From a checkpoint of a small image embedding model.
Training: soap at rate 0.0024, 9900 steps, held-out accuracy 48%.
Data: trained on photos of arthropod specimens (BIOSCAN-5M), 97500 training examples, 6.5 epochs.
Rows from block 8, named by matrix and row number. Rows with one number belong to one neuron. Each number is 500 + 25 x the weight over its row's rms, rounded and kept within 0 to 999. All counts start at 0. Numbers have three digits each. After the name is the row's rms in percent of the matrix's.
# gate: MLP gate (model.blocks.8.mlp.gate.weight, 576x192), inputs 156-191
# fc1: MLP up (model.blocks.8.mlp.fc1.weight, 576x192), inputs 156-191
# fc2: MLP down (model.blocks.8.mlp.fc2.weight, 192x576, transposed), outputs 156-191
gate.303 111:530500429500500500500500500500500500500500511500500500479563470500554500525480500526500477500409500500500466
fc1.303 118:500500500500500500500500500500500488500500513498500500500500462491500472500500500500485533500466500504507490
fc2.303 084:539500500500500500501500500500500500426500500528500500500500500500415500500570500500500500459500500438500500
gate.304 088:571529500500500563504500500500571500451500500500500466500500500454500490500500500500500500449500500500493500
fc1.304 092:500519500500500500500500500500500500500453418483546500500500496500500544474500500500500500500500500500540500
fc2.304 105:500500500500438508500500500517500500500500486511500500500500462500479500500500496437500541451542500500500500
gate.305 087:500440500500500500500500500500462476500500500453500525500500568500500500441447513500546528500509500500500500
fc1.305 097:461500500615500468500500500500500500500500500498489500500500500500469500500437539500500519500500500500500527
fc2.305 085:500500500500500552500500500500500500500500500500500500500481500500454500419567500514500500500500535500500500
gate.306 085:500500500536500500500500546500500500553500529500500500443500433500487500453500500500551500500500500500500500
fc1.306 086:498500500473500500500500500500500500500500479500500500500527500500500500538500500500455500493500539500500500
fc2.306 095:500610500500500500552500434500500500513500500500500500500525500500500500500500500500500500436500500500500500
gate.307 097:541500500489584467500500490480500513500498500500500500474500500500500517500538500500456500500500470559454500
fc1.307 103:500500500500500500500564528500500438500500484500500500500518500500510500461500500500500470470500500500528500
fc2.307 094:500500513553500500500500500500500409500500536500437557536500500500500500500500500580500480585500516500500500
gate.310 144:500521466435500500500529511417527500500554500500470500450500516500477500508430544500539478500495500500500471
fc1.310 123:500535500500429500500500561447563461500500511500492500458500539448461500439500519500530500500500500500507470
fc2.310 127:541500500538500465500500500585500500466500500469500500500500500500500500500529500500500574500500500500532500
gate.311 075:500500500516500500500571500533500500535500585500500500518543500500500500463500500500500500500500500500500500
fc1.311 086:500427500500500500518447506471500559500500500500534500500500500500500500500500530537486500500500500500500500
fc2.311 096:500500500561500500500500575466500564500500497500500500460500500432560500500446500442500500500500524500500500
gate.312 067:513500500500500500483500500500500500500604473518500570500500499500500500500500500500500500500500500500500438
fc1.312 065:500612500500413500500500500500500504566500500507500500500504500500500569561500518500415500500500489500500500
fc2.312 070:459538500500500500413500427500500548500564500497500500500500465500500500509500500437500500500500508545500500
gate.313 093:533500500500500491517483500500500466500500422500443500500500511500500463470500500500500500500548500500534500
fc1.313 092:500500500500500500500500517500500500500458500500500531500500500500500500500500500542500500500500500566487500
fc2.313 099:500547447442501500419500500500500611438506500500544423426500500522528500515500472448492500500500516490474524
gate.315 097:500500500500500500509500519500488451448487500541500500500524500466500500463500500500500500500500500500500500
fc1.315 096:500549500519500500467500500435500492500500500500500500500500460500500461500500500500500500500500500500578500
fc2.315 096:500558500500500500500500564412500500500500531500500500500595511468500500561500500595500500500500500500500500
gate.316 097:500540500500500500512460525500469500500500500500500500500544545500557500551498500474500466500500426500500471
fc1.316 099:559440500500566500486513500500500500500500467500500500461500456510500500500500500500500500500500554500500554
fc2.316 101:500527460500500500500500509549500514500500465500440500549500500534512500500522500500500472500479500493473500
gate.317 098:500500458490500500500488532500437500500425500500500500500545500500500500500482467500500500500500463533500500
fc1.317 107:500569490500500497536484500500544500500500500572500500500500500500500500515500500500500500500543500500500500
fc2.317 120:500500500500500555500519595500535500540500500408500500531500500500500500431444500500474500500482500500500500
gate.318 085:500500459487500500500500518500500500434500500500500500500500500500532500500500414512494500500500500517500500
fc1.318 081:500500500500520500500536500500500500419407500500441500531500500500583500500500421500500500500500500515500500
fc2.318 100:500543547500500500500500461500503416501500500500482532526500557500515500500500500500500500500500452432500500
gate.319 113:500500509500533500500500500465442500500500500500500500601500500500500500500500486465484500500574519479500402
fc1.319 109:500419540472500500500512500462500422500500500500500500558500500500500500500457500500456550500539500500500500
fc2.319 110:500474500500512500505500500500500434567473500500500565500500500458500500500500500543448500500500500503500500
gate.320 091:500506500540500472500500500500500500500541500500500403556500500448500500500500500500500500500500500500500500
fc1.320 080:529505527530500500556500500540500500500500500490500500458500500500500500500500398500500500500500455500500500
fc2.320 079:500500447500500500500402500500500540446500483491500500500500500500456500468500500500503482400500500500578500
gate.321 107:500500488500545500570500500500500500500500497440500500500500500498557531562500500500500500500500500500500500
fc1.321 105:500500543500500500515500557500500500500500500500500499472500500500500500538500500500500500463500500500500500
fc2.321 100:500500541500500500468500445500500500500481500500500500500646500500547500500500500500500500452500500467500500
gate.322 083:543500500500500500493500500549465500500500500500500500500500500424500500500500468500567500500500500500500500
fc1.322 085:500500586526500500500500500500500467500500500500500500500500500585500500489500500500456459500527500500500500
fc2.322 087:500478500500496500500500500534500500500441476500500500531500500500506446500500500500500471488500500471577500
gate.323 098:448446500500500500500598500500500487524458446536500490453500512500500500500500530500500500500500500551500500
fc1.323 102:495582500500500500500500500500500500500500500447460442500500500467500500491500408500500500500500500484500576
fc2.323 105:500556500500468500440475430500500500462500500500500500518500433460537500500500500500500509500479500500540500
gate.324 099:483500500500500500500624500500500500500566500500500500594500500500519500500500500500500500500500500500500500
fc1.324 096:482464500470500500500572500500422500500500557500500500500500460473500500447500500495500500515542500528500500
fc2.324 104:500500557500500500500500500500500500536500500500500500500500500500500500500500500440500500500500500500500500
gate.325 100:500500500463457500550438500559426504500500425500501500525500500500500498500568500500500517500511446500479491
fc1.325 083:500500433500500500500500500500500520500500500500553500500500500500500488578500445500560480500500500500500545
fc2.325 096:500558500500500500523500500500453546485500500500500500500500500491500500500429500489547500421500500500521461
gate.326 109:500500500468485500500444444500464517500500500500541475500500441500500500500500500500500500500500500500500500
fc1.326 106:496500500500503500483500500500500500457522541500446500500500542500500500500500500500500521486520500476433500
fc2.326 103:484500500625517541500500513528500528512500500500500500500482524500557500453500528477500500507570500500500500
gate.327 147:520500500500500418479500577500415500500500464500474575534500500500500500500500500500500500500500545500512500
fc1.327 131:539500500500500432500542539469500527503500500500511537513500500505500593490500533500500500500500502500552500
fc2.327 157:500500454485500541429500500455500500535518500500515500500500529523464500463500500500443500439500500500500500
gate.328 087:446500500500500500500427500500500500500494500500548500500500413463491495500539543556500500500500500500491500
fc1.328 084:483540500500500456500465589500500500578500500500597500500488500500500500461465500500500425500500500500500500
fc2.328 086:500420539436462500500500500500550500500500498500500500500500500500500500530500500500569500500500500500500500
gate.329 103:500500500537500500500500500500523587500479500500500500500522500500500500500500473465500500500500509555500500
fc1.329 099:500459524500476500500500517500473516500500500500500500500500521542439500500500500500500500500500500500469500
fc2.329 098:500431500571500500500500500500500620500500476500500500467500500502500500500440500417500500500500500548500500
gate.330 094:500500500538500500500500500500511500475500500500517494484500500500500500500500500537500500500500500479500500
fc1.330 086:500506500500471519500500540536510500500450500500500500500469500500500500558500500500500500500500500500500505
fc2.330 075:500500500500500498500500500500500500500500500500500500500457500500500500434543500500490500500518500500516455
gate.331 089:500500500422500500501500500550486500500389500500500461500500425500500500442500500500500500500500500500439500
fc1.331 082:503500597547500489500500500500522500500500536500500500500500500500462500535500500500443500511583500500568500
fc2.331 101:452500500500500500474502500435448516500560499500500565500482500453550500500500500429500421500500500500500500
gate.332 081:500500500500507500500500500432459500524407500500500500500500463468500529500481500500500500500500546500500539
fc1.332 103:500504509500473500572441500500500500500500500500500500561500532486477474500500500500587504533500500500500500
fc2.332 105:500500500500459500548500500540500500500500458500500435445490500530476500516547500500541445427500467500487500
gate.333 122:513500473453500500553524533500500500493500467500493500500500500500500500500459500500500525425500500500542476
fc1.333 137:537500500500500488500500500500454500485482530500473500500500500500500500500500500500522500500500453500500528
fc2.333 126:500526500500500516500500442500500500500500500500507500582589500500476500500517500452500500500500563462500500
gate.334 115:500500464500525514500564657500500500500500500500495500500500535457473500500460431457500500493497476500500500
fc1.334 101:500500488500500521500500500500500500500504500500508500473500500431500461450443500500500500498500500500544500
fc2.334 111:519500500500520501500500500500546556500500545500500569500500514500500500500563500500500500500500529500500417
gate.335 085:506524558500577500500500500497500466500500500500500438500537500448452500500500500500500480500500500500500500
fc1.335 085:500500500451500500500491500500500500500489500435476500530500500488500500500500470500531491548500487500500500
fc2.335 084:601500500500500483500500510500500500500500500484500478568500500500427500500500500500500587500450500500486475
gate.336 086:500550500500500500500458500500500500564500500500500500588500500500500500500500500500500500472500455500500500
fc1.336 096:500500448500567500500430500500555460461500500500536500500482488509500500500500500500500500500500542438481577
fc2.336 103:500500489500443449480528499500500500520500500503500446529500469500528500500500500500500500500500500495466500
gate.338 105:500495458500500500500500500500500500500584500500500500500486498500436500536500500500500438500500500500500500
fc1.338 109:500572500500500500500529500500500500500500500463500500500500581449500500500500500500525500500500461500500475
fc2.338 112:500500500500476500428500500500500500500462454500500486500520500493500500500500521500506549500500500500500473
gate.339 086:500500486500500500500500500500459500500500519500458499500500500500500500434451500549500500500500500500500500
fc1.339 097:500500523462500500500500500491500500500473500500500500500500500500500500500500539426500500500500500470500500
fc2.339 103:459500500500500500500500500500522500538500537542559537500429500500500500500500527500553539560500500520500500
gate.340 089:500565500500500500481500500500480500489500500500500424500500500496500489490475486500479500490500500500506500
fc1.340 106:500500500449500500500558500500594500500500500500500500500519500500500500500500493500527500476500476500452500
fc2.340 094:500500420500500500475437500500500500575500500500500500500500500500500500500500500556500500500500485500500500
gate.342 086:500463500540500500500500562500481500544500500500563500500500488500500500500500500441500500500534500500500500
fc1.342 078:564500513480500500395500458500500500435473477500500468500500500500500500500500500500500500474500500506500476
fc2.342 084:440500500500500500500500500544500557500500500500546456500500500542500500475500500500500500500547500500500500
gate.343 104:533421498500500561500500500532521500500500500558500500500500573500508500500500500500518500500500500512500463
fc1.343 097:500500500500500474500500500500500500429500513500500500500509500500500533500500500500523500500543500500500520
fc2.343 106:500500500500500500447515500500500561443500500500456500500500500482520500531560500485500500500500447532500500
gate.344 096:500500500500450500500563500457500465500537500500485515510510500455500500500448563500500521500500463500500500
fc1.344 105:500500484500500500500476500500503602543500472438439500500535575500500500500500500456553500500500500500500493
fc2.344 107:461500479500500430500500506500500500554500442511524500616483500500500500448500500477500490500434506500500500
gate.345 095:500500500557500500478500531500577500500547500500500500500462550500500500500467526500500470500500500500570500
fc1.345 092:500500500500500527500500484500500500440500503500469500500500500429499500576446500500567500500434500500500500
fc2.345 103:500546471433500500453483500425500596500500490500500500546475478500543500542500500500500500500448500475500500
gate.346 091:500545500500451500500500517500497500500500500541588450500500500500452500500547500500500500500500470500500500
fc1.346 094:536500500500500500500500500500500500500500500500500500500500500443500500500500500500500514500500565500500564
fc2.346 078:409500464484500500500500500436500547500500500545500500500500500575500500500500500500500460500500459500500500
gate.347 081:500530490500464500500500473500495500500545500500500500500500430460480500500500500500500500500500500500500500
fc1.347 098:441574515508500500500574484500467500500500500500500500500542500485488500529500500442500500500449500500456500
fc2.347 082:523500500500434506436500500500552500500500500558492500500500538500500500550500522500500500500500500500500500
gate.349 102:500494500500500500500505554500500500500500500500494500500500435518500500500500508484500500500500500500488500
fc1.349 089:481500521500454500500500536478533500500500500500500500500500500500534500500533500500550500452500566500500492
fc2.349 106:500530500500500500500452582500500418516500500500500457500500470500594501475500447500487437500500500500500500
gate.350 081:564500500500500500500500492500500452500500500527500500500444500500448500500500500500443500535500500489464500
fc1.350 086:500585500500500500500444500500473500500500500619500500500500500500500500500500500541476500500500500500566500
fc2.350 090:500500500500500500487532500500500500469455500500500532505500500500500508500500500559500500500500500500500481
gate.351 105:500500481500500480500500500535500498435500500500500500467550500499468500500500500500500557500569500500500489
fc1.351 102:500500500464565500500500500512500500500500547500500500467500500500500500500500500500500500500500500461486500
fc2.351 104:500500500500500500500500441500500583440500500500500564500500500500434500500500500455500500465500525500500500
gate.352 088:500516463500462500483500483447500454500500500500551500547500500500500500500500500550598511500500500569500473
fc1.352 081:500500500500500500500500500500500436500500500500477500500500500500496469500500500500500500500500500500466500
fc2.352 095:464500531500500500523418500500500500500469500500500500565500500500527500500500500521500500433500444500500500
gate.353 075:500508500508520500500438564500589500500563500500500500500500500432500500500500500500481500500500380531500468
fc1.353 079:500500500500500472536500500500500500617500579500494500527500500500500500500500500500500500500500500500544500
fc2.353 082:487593506500500500557500519503500500500500500466500523500500500467500518568500500500573564542500500500500500
gate.354 108:500480500500500500500500500544467504500500500500550500513469500500500500500502467500500523500500500500500471
fc1.354 096:500500500500500500500500500500469500500500474500611500464510574500527500500457500500551500500500430500500488
fc2.354 104:564500500500468472500500436505500500428500523500500464500565584500500500500500556500500533579500500500500500
gate.355 138:500500553500498500500500537500500470500500461500525440500500517500441500500481500500500500500475481500417441
fc1.355 138:500523586500464500500546500500500457500480479500545500500500500500446500439484500500467500468432500500500475
fc2.355 125:500511500500478500500500522500500500500500579500500442461433473500565500554500465500500561500500500500415500
gate.356 101:500476500500500500500500500499500500500495446500500500500500521500500500500450500500472500500500456469500500
fc1.356 084:470500500500512434500517500500500479500611500458500500500500500500500540500500500500500502500500500500500565
fc2.356 106:500500500488500500500524583500496500500500500420500481429470500500500500500500500500557500500503500500500500
gate.357 093:500500500500500500500500500551500500500406500494500500500500500500500500500500500500583500520515434500500500
fc1.357 105:493539500500500560500500500500500500500500456500589474500500500500437500487510500500492500500500500600500480
fc2.357 111:500487500500521500517511543500484500415500500500500500441579500500536500500473500439500500500495500534500500
gate.358 093:500500585500500500500500500500500500540500531500500500500500500500500486500500543538500500500500427500500500
fc1.358 079:587500500500500500500500500500500500510553532500500485442500423500500500500500500452516500500514500529464500
fc2.358 077:433500500500500500485500500500567500500500500500500500457476500548500500601500500572500500500500530500500500
gate.359 105:500500500482456556500500500500500500500500551500507502500520500500534528500500500500532500500500500500500500
fc1.359 104:513500570500500500500500500500500500533456519500500500500500500462508500500472500430500500500500500528372500
fc2.359 110:500500500500453500500500500438493500581500500500445500500560500500500500500500538500500500500500500500500494
gate.360 116:482500500416500500500500500476500598500500554500500500500500500500560500500500529500500500500500513500493500
fc1.360 104:500500500456500500500500500533547500388541478449500500500500500500529500500515500484500500500512500500500500
fc2.360 108:500557487500524576500557500500500482500500500508500500500500500500500500500500500500493500477500500518533500
gate.361 086:500500506500485500500500500548500487500550500565500500500500460500500500500500500500477529545500500495500500
fc1.361 094:500500434500500490500500435500500477500500500429500500500500454500500500500500500500552453500500500545500549
fc2.361 084:489519500500500500500454500500500500500526492500500500500559500573500500500500500500542500515468412500533521
gate.362 094:500500500500500500500500504500500447500500500500527500500500500500419528500500500500500500500562500500500500
fc1.362 099:500500500500500500500436496500462500500500500532529500500500500500438500500500500496500500500500500499500500
fc2.362 082:500463500490500529509500463500500500500500550500500500434500500500503479554500500500446441462500614500500500
gate.363 124:500470574453500560568500500500515500500500500500500500442500500500465500500500500500500560500500500500500500
fc1.363 121:500437500527543438500468500500500500500500500508500518510523500500526527500500500500500500500500500500500500
fc2.363 134:500530500500535500500500551500500539500500500500500500500493500500500500500500500500569477527500527500500500
gate.365 096:540500535500544500500458500537500500500500500500500500500496500500500500500500500500500548584500500542500527
fc1.365 107:500500500448500500500526500500500546500500500569511500500447500500500544500500500500500436500468500483409480
fc2.365 104:531500500488500500500488533500500500500565540500500500500550500500500500500568500500450500540500500500500500
gate.366 075:500477500500516500500500500500500500500454500500500500500500500500500500500500508500500500500500570500500500
fc1.366 077:500522500500500500500487596500500500454560500500500500524500510500500531500500500500452470500500468500500500
fc2.366 070:500500500528537464500500527500500500500500499500535486500500516500500500500545504500500500500500500500500500
gate.367 096:500500500500507500491506500464500500520551500500500500500500500476500500498475500478500500541500500546500500
fc1.367 079:500500500436462500500500500500577500452543533490423500500500523500500500500500500500500500500500500469495500
fc2.367 083:522500514561500500500512420500566500500500500500500500466500500500500500500500500500522500500500500500500500
gate.368 091:500500456500500500500463500500500500500500508549500500500500500569500500500500401500500500500500500500500500
fc1.368 089:500453538500500500500500528500455500500500532500418588500500471516519500507500500500500500500500405500500500
fc2.368 102:500500402554551500500500500495500500500500519500500572455500500500500500500500500500485500500537507500500472
gate.369 105:500500466500500500500500500500500589574500500500500480500500500455500500489500500500560500500500500500500489
fc1.369 102:500500508478500500500522500500492493490500573548500500489500500500455500500500500500500500500500500479500489
fc2.369 106:500500500547387566514500458500500500492473500500493500500500500525449500500525500513550500479500500461500500
gate.370 068:500500500500500500500506500500500500556493500500545531500500500500399500500500414500500500500504500500500500
fc1.370 069:500507500500500500500500500498500500546484500522500500491500500565435500500485500500500500500529457500500500
fc2.370 069:500500462596559500500500500507500500500500500518500549500500500500500500500500500438500500500500350500500500
gate.371 075:500493500500500500530500500500466500500500500500500500537500500505549500500424500500500500500500500500500500
fc1.371 076:500500500500500500537500500500500500500500500500500500567500500500453458500500500500528500500500500500500500
fc2.371 072:500500500437500500569500500548500500435484500500500500448519500534500500500500500500500436500500500500500500
gate.372 085:500500500500500500500500446544500500545500500494500500500578500500500500500500500463500517500573500500500500
fc1.372 098:500620500500473453463500535500500500500500500500500429500512500500500500452500500500500500500408440500463500
fc2.372 099:481500519456500536500500497500500500554500500500516500500500542550500500500500500543498500500500500500500500
gate.373 083:500463436500500500500500518500500447500500500500500500500500500500500500500500500478500500500476500473500500
fc1.373 079:500500500500461527500500500500500500432500500488500535500500500500500500500500500500378500500500500486585458
fc2.373 095:500434527500538500500500500500495519527500493500537448452500500459500500530500500500500500500500500500499500
gate.374 091:486444500469536500529500579500500500486500552500500500500486500553500500500500500500528500557427500500500500
fc1.374 075:500559500500500500397418500500536500563500500500442503500500500500500500500521500500500500500500512500500500
fc2.374 091:500500500500500500500535500500500438550420500500500500453500500567500500500567477500515500512500500500500500
gate.375 103:500500500389500500414500500500500532500499500500500418500597500500500500458500500500500500500500453500500500
fc1.375 085:500500557500477500500500500500500500517395542500471558500554500500500488500500466500500500500500500500500457
fc2.375 094:601500539437500500500483589500539535500500500500500500550424500500500500587500500500500538464500500530500500
gate.376 094:500500495455500500500500489586500500500418500500500500500500500500500500500500500500496500474500500500500557
fc1.376 102:542500415500500468481500485474500500545593434500500500500500500571500464500551450500498500513500500500428500
fc2.376 095:553500500500500500500474500500500500518500500493515500500485500468500500500500500583500500500498500500500500
gate.378 075:519500500500500566500500500500500426500500500500500500500611500500500500554500479500500500514564500500500500
fc1.378 075:500500500500475500500500500500500536500500567500500500500550500500500500500500500500500442500500500509381500
fc2.378 083:506500500500500500432472573464500500500500558500500579500500500500518500500500493500432521500500500506533500
gate.380 077:500500465500500500519500514500500500500500500564500500537500500500500500500500500456500500500500468500498500
fc1.380 077:500500500500500500500500421500500500372500500398500469500500500500500500500500500500500500500500500500500475
fc2.380 081:533500500500500500500500475500500500530500500500500500399500500515600500500500500529521465500500441500500500
gate.381 092:500500550500500522500497522500500478500500448534477500500502500500500500500468544518500500500500459500500500
fc1.381 109:409500559586500500500500500500500500500500500495500500500473500500514500500500555500500500500520476500500539
fc2.381 103:500500575500539500560500500500500500539472458500500500500470573500472547500485500500500500500522560500500500
gate.382 082:579500503500500510541552500500500500521553500500485500500500480500500500496500500500470500500583544500429500
fc1.382 086:500484500500500500432500500500500500500500522500482500500500500500605500500500500500500500500500500444500500
fc2.382 095:500461500486463500476517484500500500500500577487500543527505500539500500500544500500499500500540465500500500
gate.383 089:500500500500500419496515552500500500500500500500500500487500462500500500539500487500500500521500482500491500
fc1.383 101:500500500500500514500500500555550538500500500500500441524500500470500500500499500541500500500511524500500500
fc2.383 096:500500500500492500581500500511500500500500522500500496500434500500500500500500500500500500500499500500500500
gate.384 137:500478559500500500520500500500463500500483454500500500489500500455470500408476500455500500500500500571500500
fc1.384 147:500500500472500500500500432500539500500506500500500463500500527500574546607500505500500500500520500500500500
fc2.384 126:540542500500500500462500500500471500500500500500500500532500500500500500500500500500500537441500425500519540
gate.386 087:420500500498500500424500500500500500500497500500500500500500500522500500554556540500500450500500500500500500
fc1.386 102:500500500500500464500483500500500400538500500500536516529500483500500500500500500500500474500500472500500500
fc2.386 098:478500500500560419500500492530500500540500500464500500448500500417500500422578500500500500500500500500500500
gate.387 132:500500500447500607495440500552500500542469500461500453500500500472436472526500500500511500500504500500500511
fc1.387 132:500520500471512573505500465500445500525478500500501500500500541478456500532500500500477461500545500500494500
fc2.387 121:500500500500500500500500416500500447500500500503500553500481500553441500500500500438500500478500500443500500
gate.388 093:500419525500500500463500463500500500500500500476500500500500500500482501500500537500500509500500500500445487
fc1.388 096:465500500472500500500500500500500473500557457428481458500500500500500500500500500500500500500490593500500500
fc2.388 095:561500500500500550500532607500500500500533500500500500451451500500481500526500500472562500500500500505500457
gate.389 084:500500500500500475500406500500500500500500500500500519404500452500483567500500500549510464500528516500500500
fc1.389 083:495500506500500517500424500428500464500500500509580537500500500500500500566500500500500500500500500543527500
fc2.389 082:500500500500500572500500500486500500500500500500500500544518500500500489500500505454491500500500503438500500
gate.390 088:500500464500500500500480500444500467500594518500500500437500500500550485472499500500416500500500500500537500
fc1.390 082:500500500500519500500500500500500447500500556500500500590500500490500554500474500465483500500469500500605500
fc2.390 086:534500500500500500500500500500500464500500500547555500410500500500500500500500500500500500500534500500500446
gate.391 114:500438530511500461500533500500500456500500521500500553435500500500500500500500500500464500439500459500500500
fc1.391 127:500500501500500500552465500500500510500500500458500453500500500494500500500500513485500500500478513474486500
fc2.391 102:500583441500500481503500500500500500455500500500500500599500500555500508510500500500534453511442492500500500
gate.392 077:500500473500500500500500500480500500500424523500500428500499475554500500500500500500500419500500507602500563
fc1.392 097:500500577500500500500502500500451499602500500517500470500500500500500577461500500500500500500461500500488500
fc2.392 086:500500500500500472441500500500500500500500574410500500500500500500509500467561500500500500531500500500540500
gate.393 080:484500500500500500500518500500500450500500500446500500500500500500500500500500500500500500467500522500500559
fc1.393 109:499481500500500500500500500500495425427500565500500500500500500551500500523500500500500507521520526500493500
fc2.393 091:500506500467500500500500523579520500415500500500500500500515500500495500431500500500465500500500516500464500
gate.396 090:500436483520500459417500495550500500500500500500448490500500505500500500493486500500500500500500463498500496
fc1.396 097:500452500500500500500425550484465500473500500500500500500500500500500500478419500574500500500500500504500556
fc2.396 098:500500500553500541500441500491500500500500500452503549500533500500500500500443500563500500500500567500500500
gate.397 107:457500553500500510500500452500504500500500500500475511470500500500429500500500562500442500500500557510500500
fc1.397 099:500412500500500500500514500500500500500500500500500500500489500500500500517500500500500500534500528468551535
fc2.397 089:500500478567550500486500500415500513457500500513500500597603500500574500473500545500500500500500500500504500
gate.398 112:477500507435500500519500500541500500559432500474500562454500500533500500510500508500500500500500500464500500
fc1.398 117:500459500500500500422500500500500500500500500563500541500500500500508500500500500500466500500500516501512500
fc2.398 101:500468453456500500500500500500500500500500500500500544544500500500548500500500500500500500500528425500500500
gate.399 098:500593502500500518500474500500500500500494472472500500475500520500538499520500500500500500446500500500500500
fc1.399 085:500500524574500500500500500500500500557500500500486500568500500500500500500483508500500500500500500500500500
fc2.399 105:489538413500500447449500500500500500500500500500500500500466452500500500500404500509500500500510500549500509
gate.400 076:500500530500510500500500500500500500501500465500500500500442500497456500457500500500500500500500500500500500
fc1.400 084:500397524456500500500474478463404436500500500500500500500500444500500500500500500500500500500500500500500500
fc2.400 086:496500500500500500500500500459565515483436542412500497579500500500500500500500500500500500500520500402550430
gate.401 105:500445410500500500500500500500500500531447500500500500475500500500500500500500500500500500520500500500500500
fc1.401 109:460500500500471500500500500500493434500500500525546589500515500500500475521500500500500525500500500500500500
fc2.401 101:500500500500500500500500500500500500500552500500500500500500500408500500500500500402500500500500500500500500
gate.403 107:500500500500500500420500500500500465500500500500494500500528500500500500479531500500500500483500500500398500
fc1.403 103:546500500500500500509500500500500500500515500500461500500500500500500500500500500500500543488500500500500500
fc2.403 101:500500500500558516500500523500500500563500500500500500500500500500554500490500500500500500500500500500500490
gate.404 119:500494500531500500523500563573503500500500500503500500500500500467500493421500500500500500500500500500500466
fc1.404 108:500500452588547500500500527500500484500500500546500444485500500500500557417540500500500543500500484554500467
fc2.404 106:446500500500500560500500500500452500425500500457474500500518500500500500500461500500542445500500500500500500
gate.405 081:500500500539500500500500500500535500500500500500500500500500500500500500500500500500559426518500500505500500
fc1.405 088:500500588500500500500500514500500500500500539500500500500536500500500500500500500500514456522451500500491542
fc2.405 106:500500532500500500500500457501496500500500500500500541500500500447443500517500615557500500500481500500513500
gate.406 095:500500441481500500422484392460500551499500500500500500500535500472500500500500500500524500500509449500500500
fc1.406 094:523431424500500500500498500491500500500500500500500500500500567500500500481500500500500500500500500500500500
fc2.406 092:500500500500457500500500532500500500500483457472500500500460523500500500500500500500466451500500500500500500
gate.407 095:500500485500500500484500500500482500500500500476500500500500500500500453500500500508541500500500500500500500
fc1.407 089:500500500500500500500461500500500513542500500500500500500500477500500500538500500495500500450500500532500500
fc2.407 100:513500500463465580500500500500500545500500485500500500500500483500500500500500500500500500500500428500500500
gate.408 108:500500500500500577500504500500511503500500519457465500573500500505475519502500500500462500500500500500500500
fc1.408 101:455486500500533500462500500500580500500500465456500562515500500499500500500500500439500500500500500500500500
fc2.408 099:500500500525500551524500564500474500522500500528500500595500575502476500500500500500459500500500500511518500
gate.409 076:510456500478500500500500500500500469500404426487500500500496500500500500500500500500500500500461500523500500
fc1.409 090:500602500500500500418504500500454500500500500453500500500500500503500500459500500500470500500482500548426500
fc2.409 090:500456500500449500500484500500483432500500500500500500500487517500500500500542500500500500632427482490500500
gate.410 149:500529526500500457618540554500521500505500482500500500500505500477500500500500500500500500500512500500500487
fc1.410 143:523500547500500500411464500500489495500500500488500500501562500467500500445500500500478466500500497509500500
fc2.410 126:500500498549500500500500500500500471500500500500477558500428500439517500500500529525560500500500500500500500
gate.411 105:500500497457500500470406496500500500513539500437590500471500500500500500500516448500555500500500459500481500
fc1.411 113:500500500500500500500500500500500500553500460500541500500500500429441462500504538500500525500500500437478500
fc2.411 144:500500500500542500500500515482493500500500500500500486534518500474500500445500500539500481568487525500500500
gate.412 084:500472500500500500500500419500500500560500500419500500500464500500481500500500500500500500500558500500500500
fc1.412 087:500588500500470560500577500500500494500626500500500451500500500522500516500500450536463500500500488500500500
fc2.412 113:500500512500500500500500500460500500532485500570488500500500500500500500500500492500500569500500500500500542
gate.413 079:507500500500500500540555500500500500500500500500418500500500500500500500500500500500500571500500500500500500
fc1.413 085:500500500539500500500444500500500500417500430500500498446500500500500500500559500500500500500500475456500487
fc2.413 085:506583500545465500500396500500500500500500500500446555500500500500467533500500500500500479500500456461475533
gate.414 103:500471535500500500433500500500500494500500500500500543469500500500544500494500504414500500500514500432500497
fc1.414 114:500500472500500459500500547500500500533500500500500408514473500500500500542500429512476500500452500500423512
fc2.414 101:544500500500500508523500548500500529500500500500500500500500500552439508500440500500517500501500565500468500
gate.415 090:500500500509500500422427500500500483500500500500500458500500500500500500577500500586500530500439500500500500
fc1.415 092:500500579500500500500500506500500500500410469500500575500500505500500504485500500500500500500500516500500531
fc2.415 097:505500500500500587568500500500437500518500500500500500500469500534500500500524448516500530500500500484500500
gate.416 098:500500500515500500500574527467500500545500458516490500585500500500500500484500432500500500500500500500500500
fc1.416 104:473500500500500502450500500500500506500481497500500525500500500500500500500500500500468500500558500488500500
fc2.416 106:631463500484469500500500500500548500530500500495593500537458500500500500534500500500500500500461500500500500
gate.418 104:491416500500500517500500500500500500530421500500451457500500525500500500500500555500500500500500500500495500
fc1.418 110:517514454530473500500568500500529500500565457500510500511500581500500500500500500500500500468445504500500532
fc2.418 097:500500500500500500501500500495500500500500500573500500500486500500500500500500573500500500500575500500500500
gate.419 106:525535500459500500500500500530500500553500500469572500500500438500500500500500500500500500496474500485500500
fc1.419 097:516457500500519500500500500500500500522500500509497500500500500500481500500449500461500502500485527543476522
fc2.419 102:500471500581500500500459500527508528506500500454500500556500500430500500528500527442500500500500500500500500
gate.420 109:500434500483500500500500493500500500505598447500568500478500523500549500500500500500500500500500500580500448
fc1.420 115:472500500500429500495500500500500500454543493497500513500500500500500500500500500552524500500535500500467500
fc2.420 123:500500500500433507500480500500500500500500500500500500500487514532500500466522500535500482500500500500500478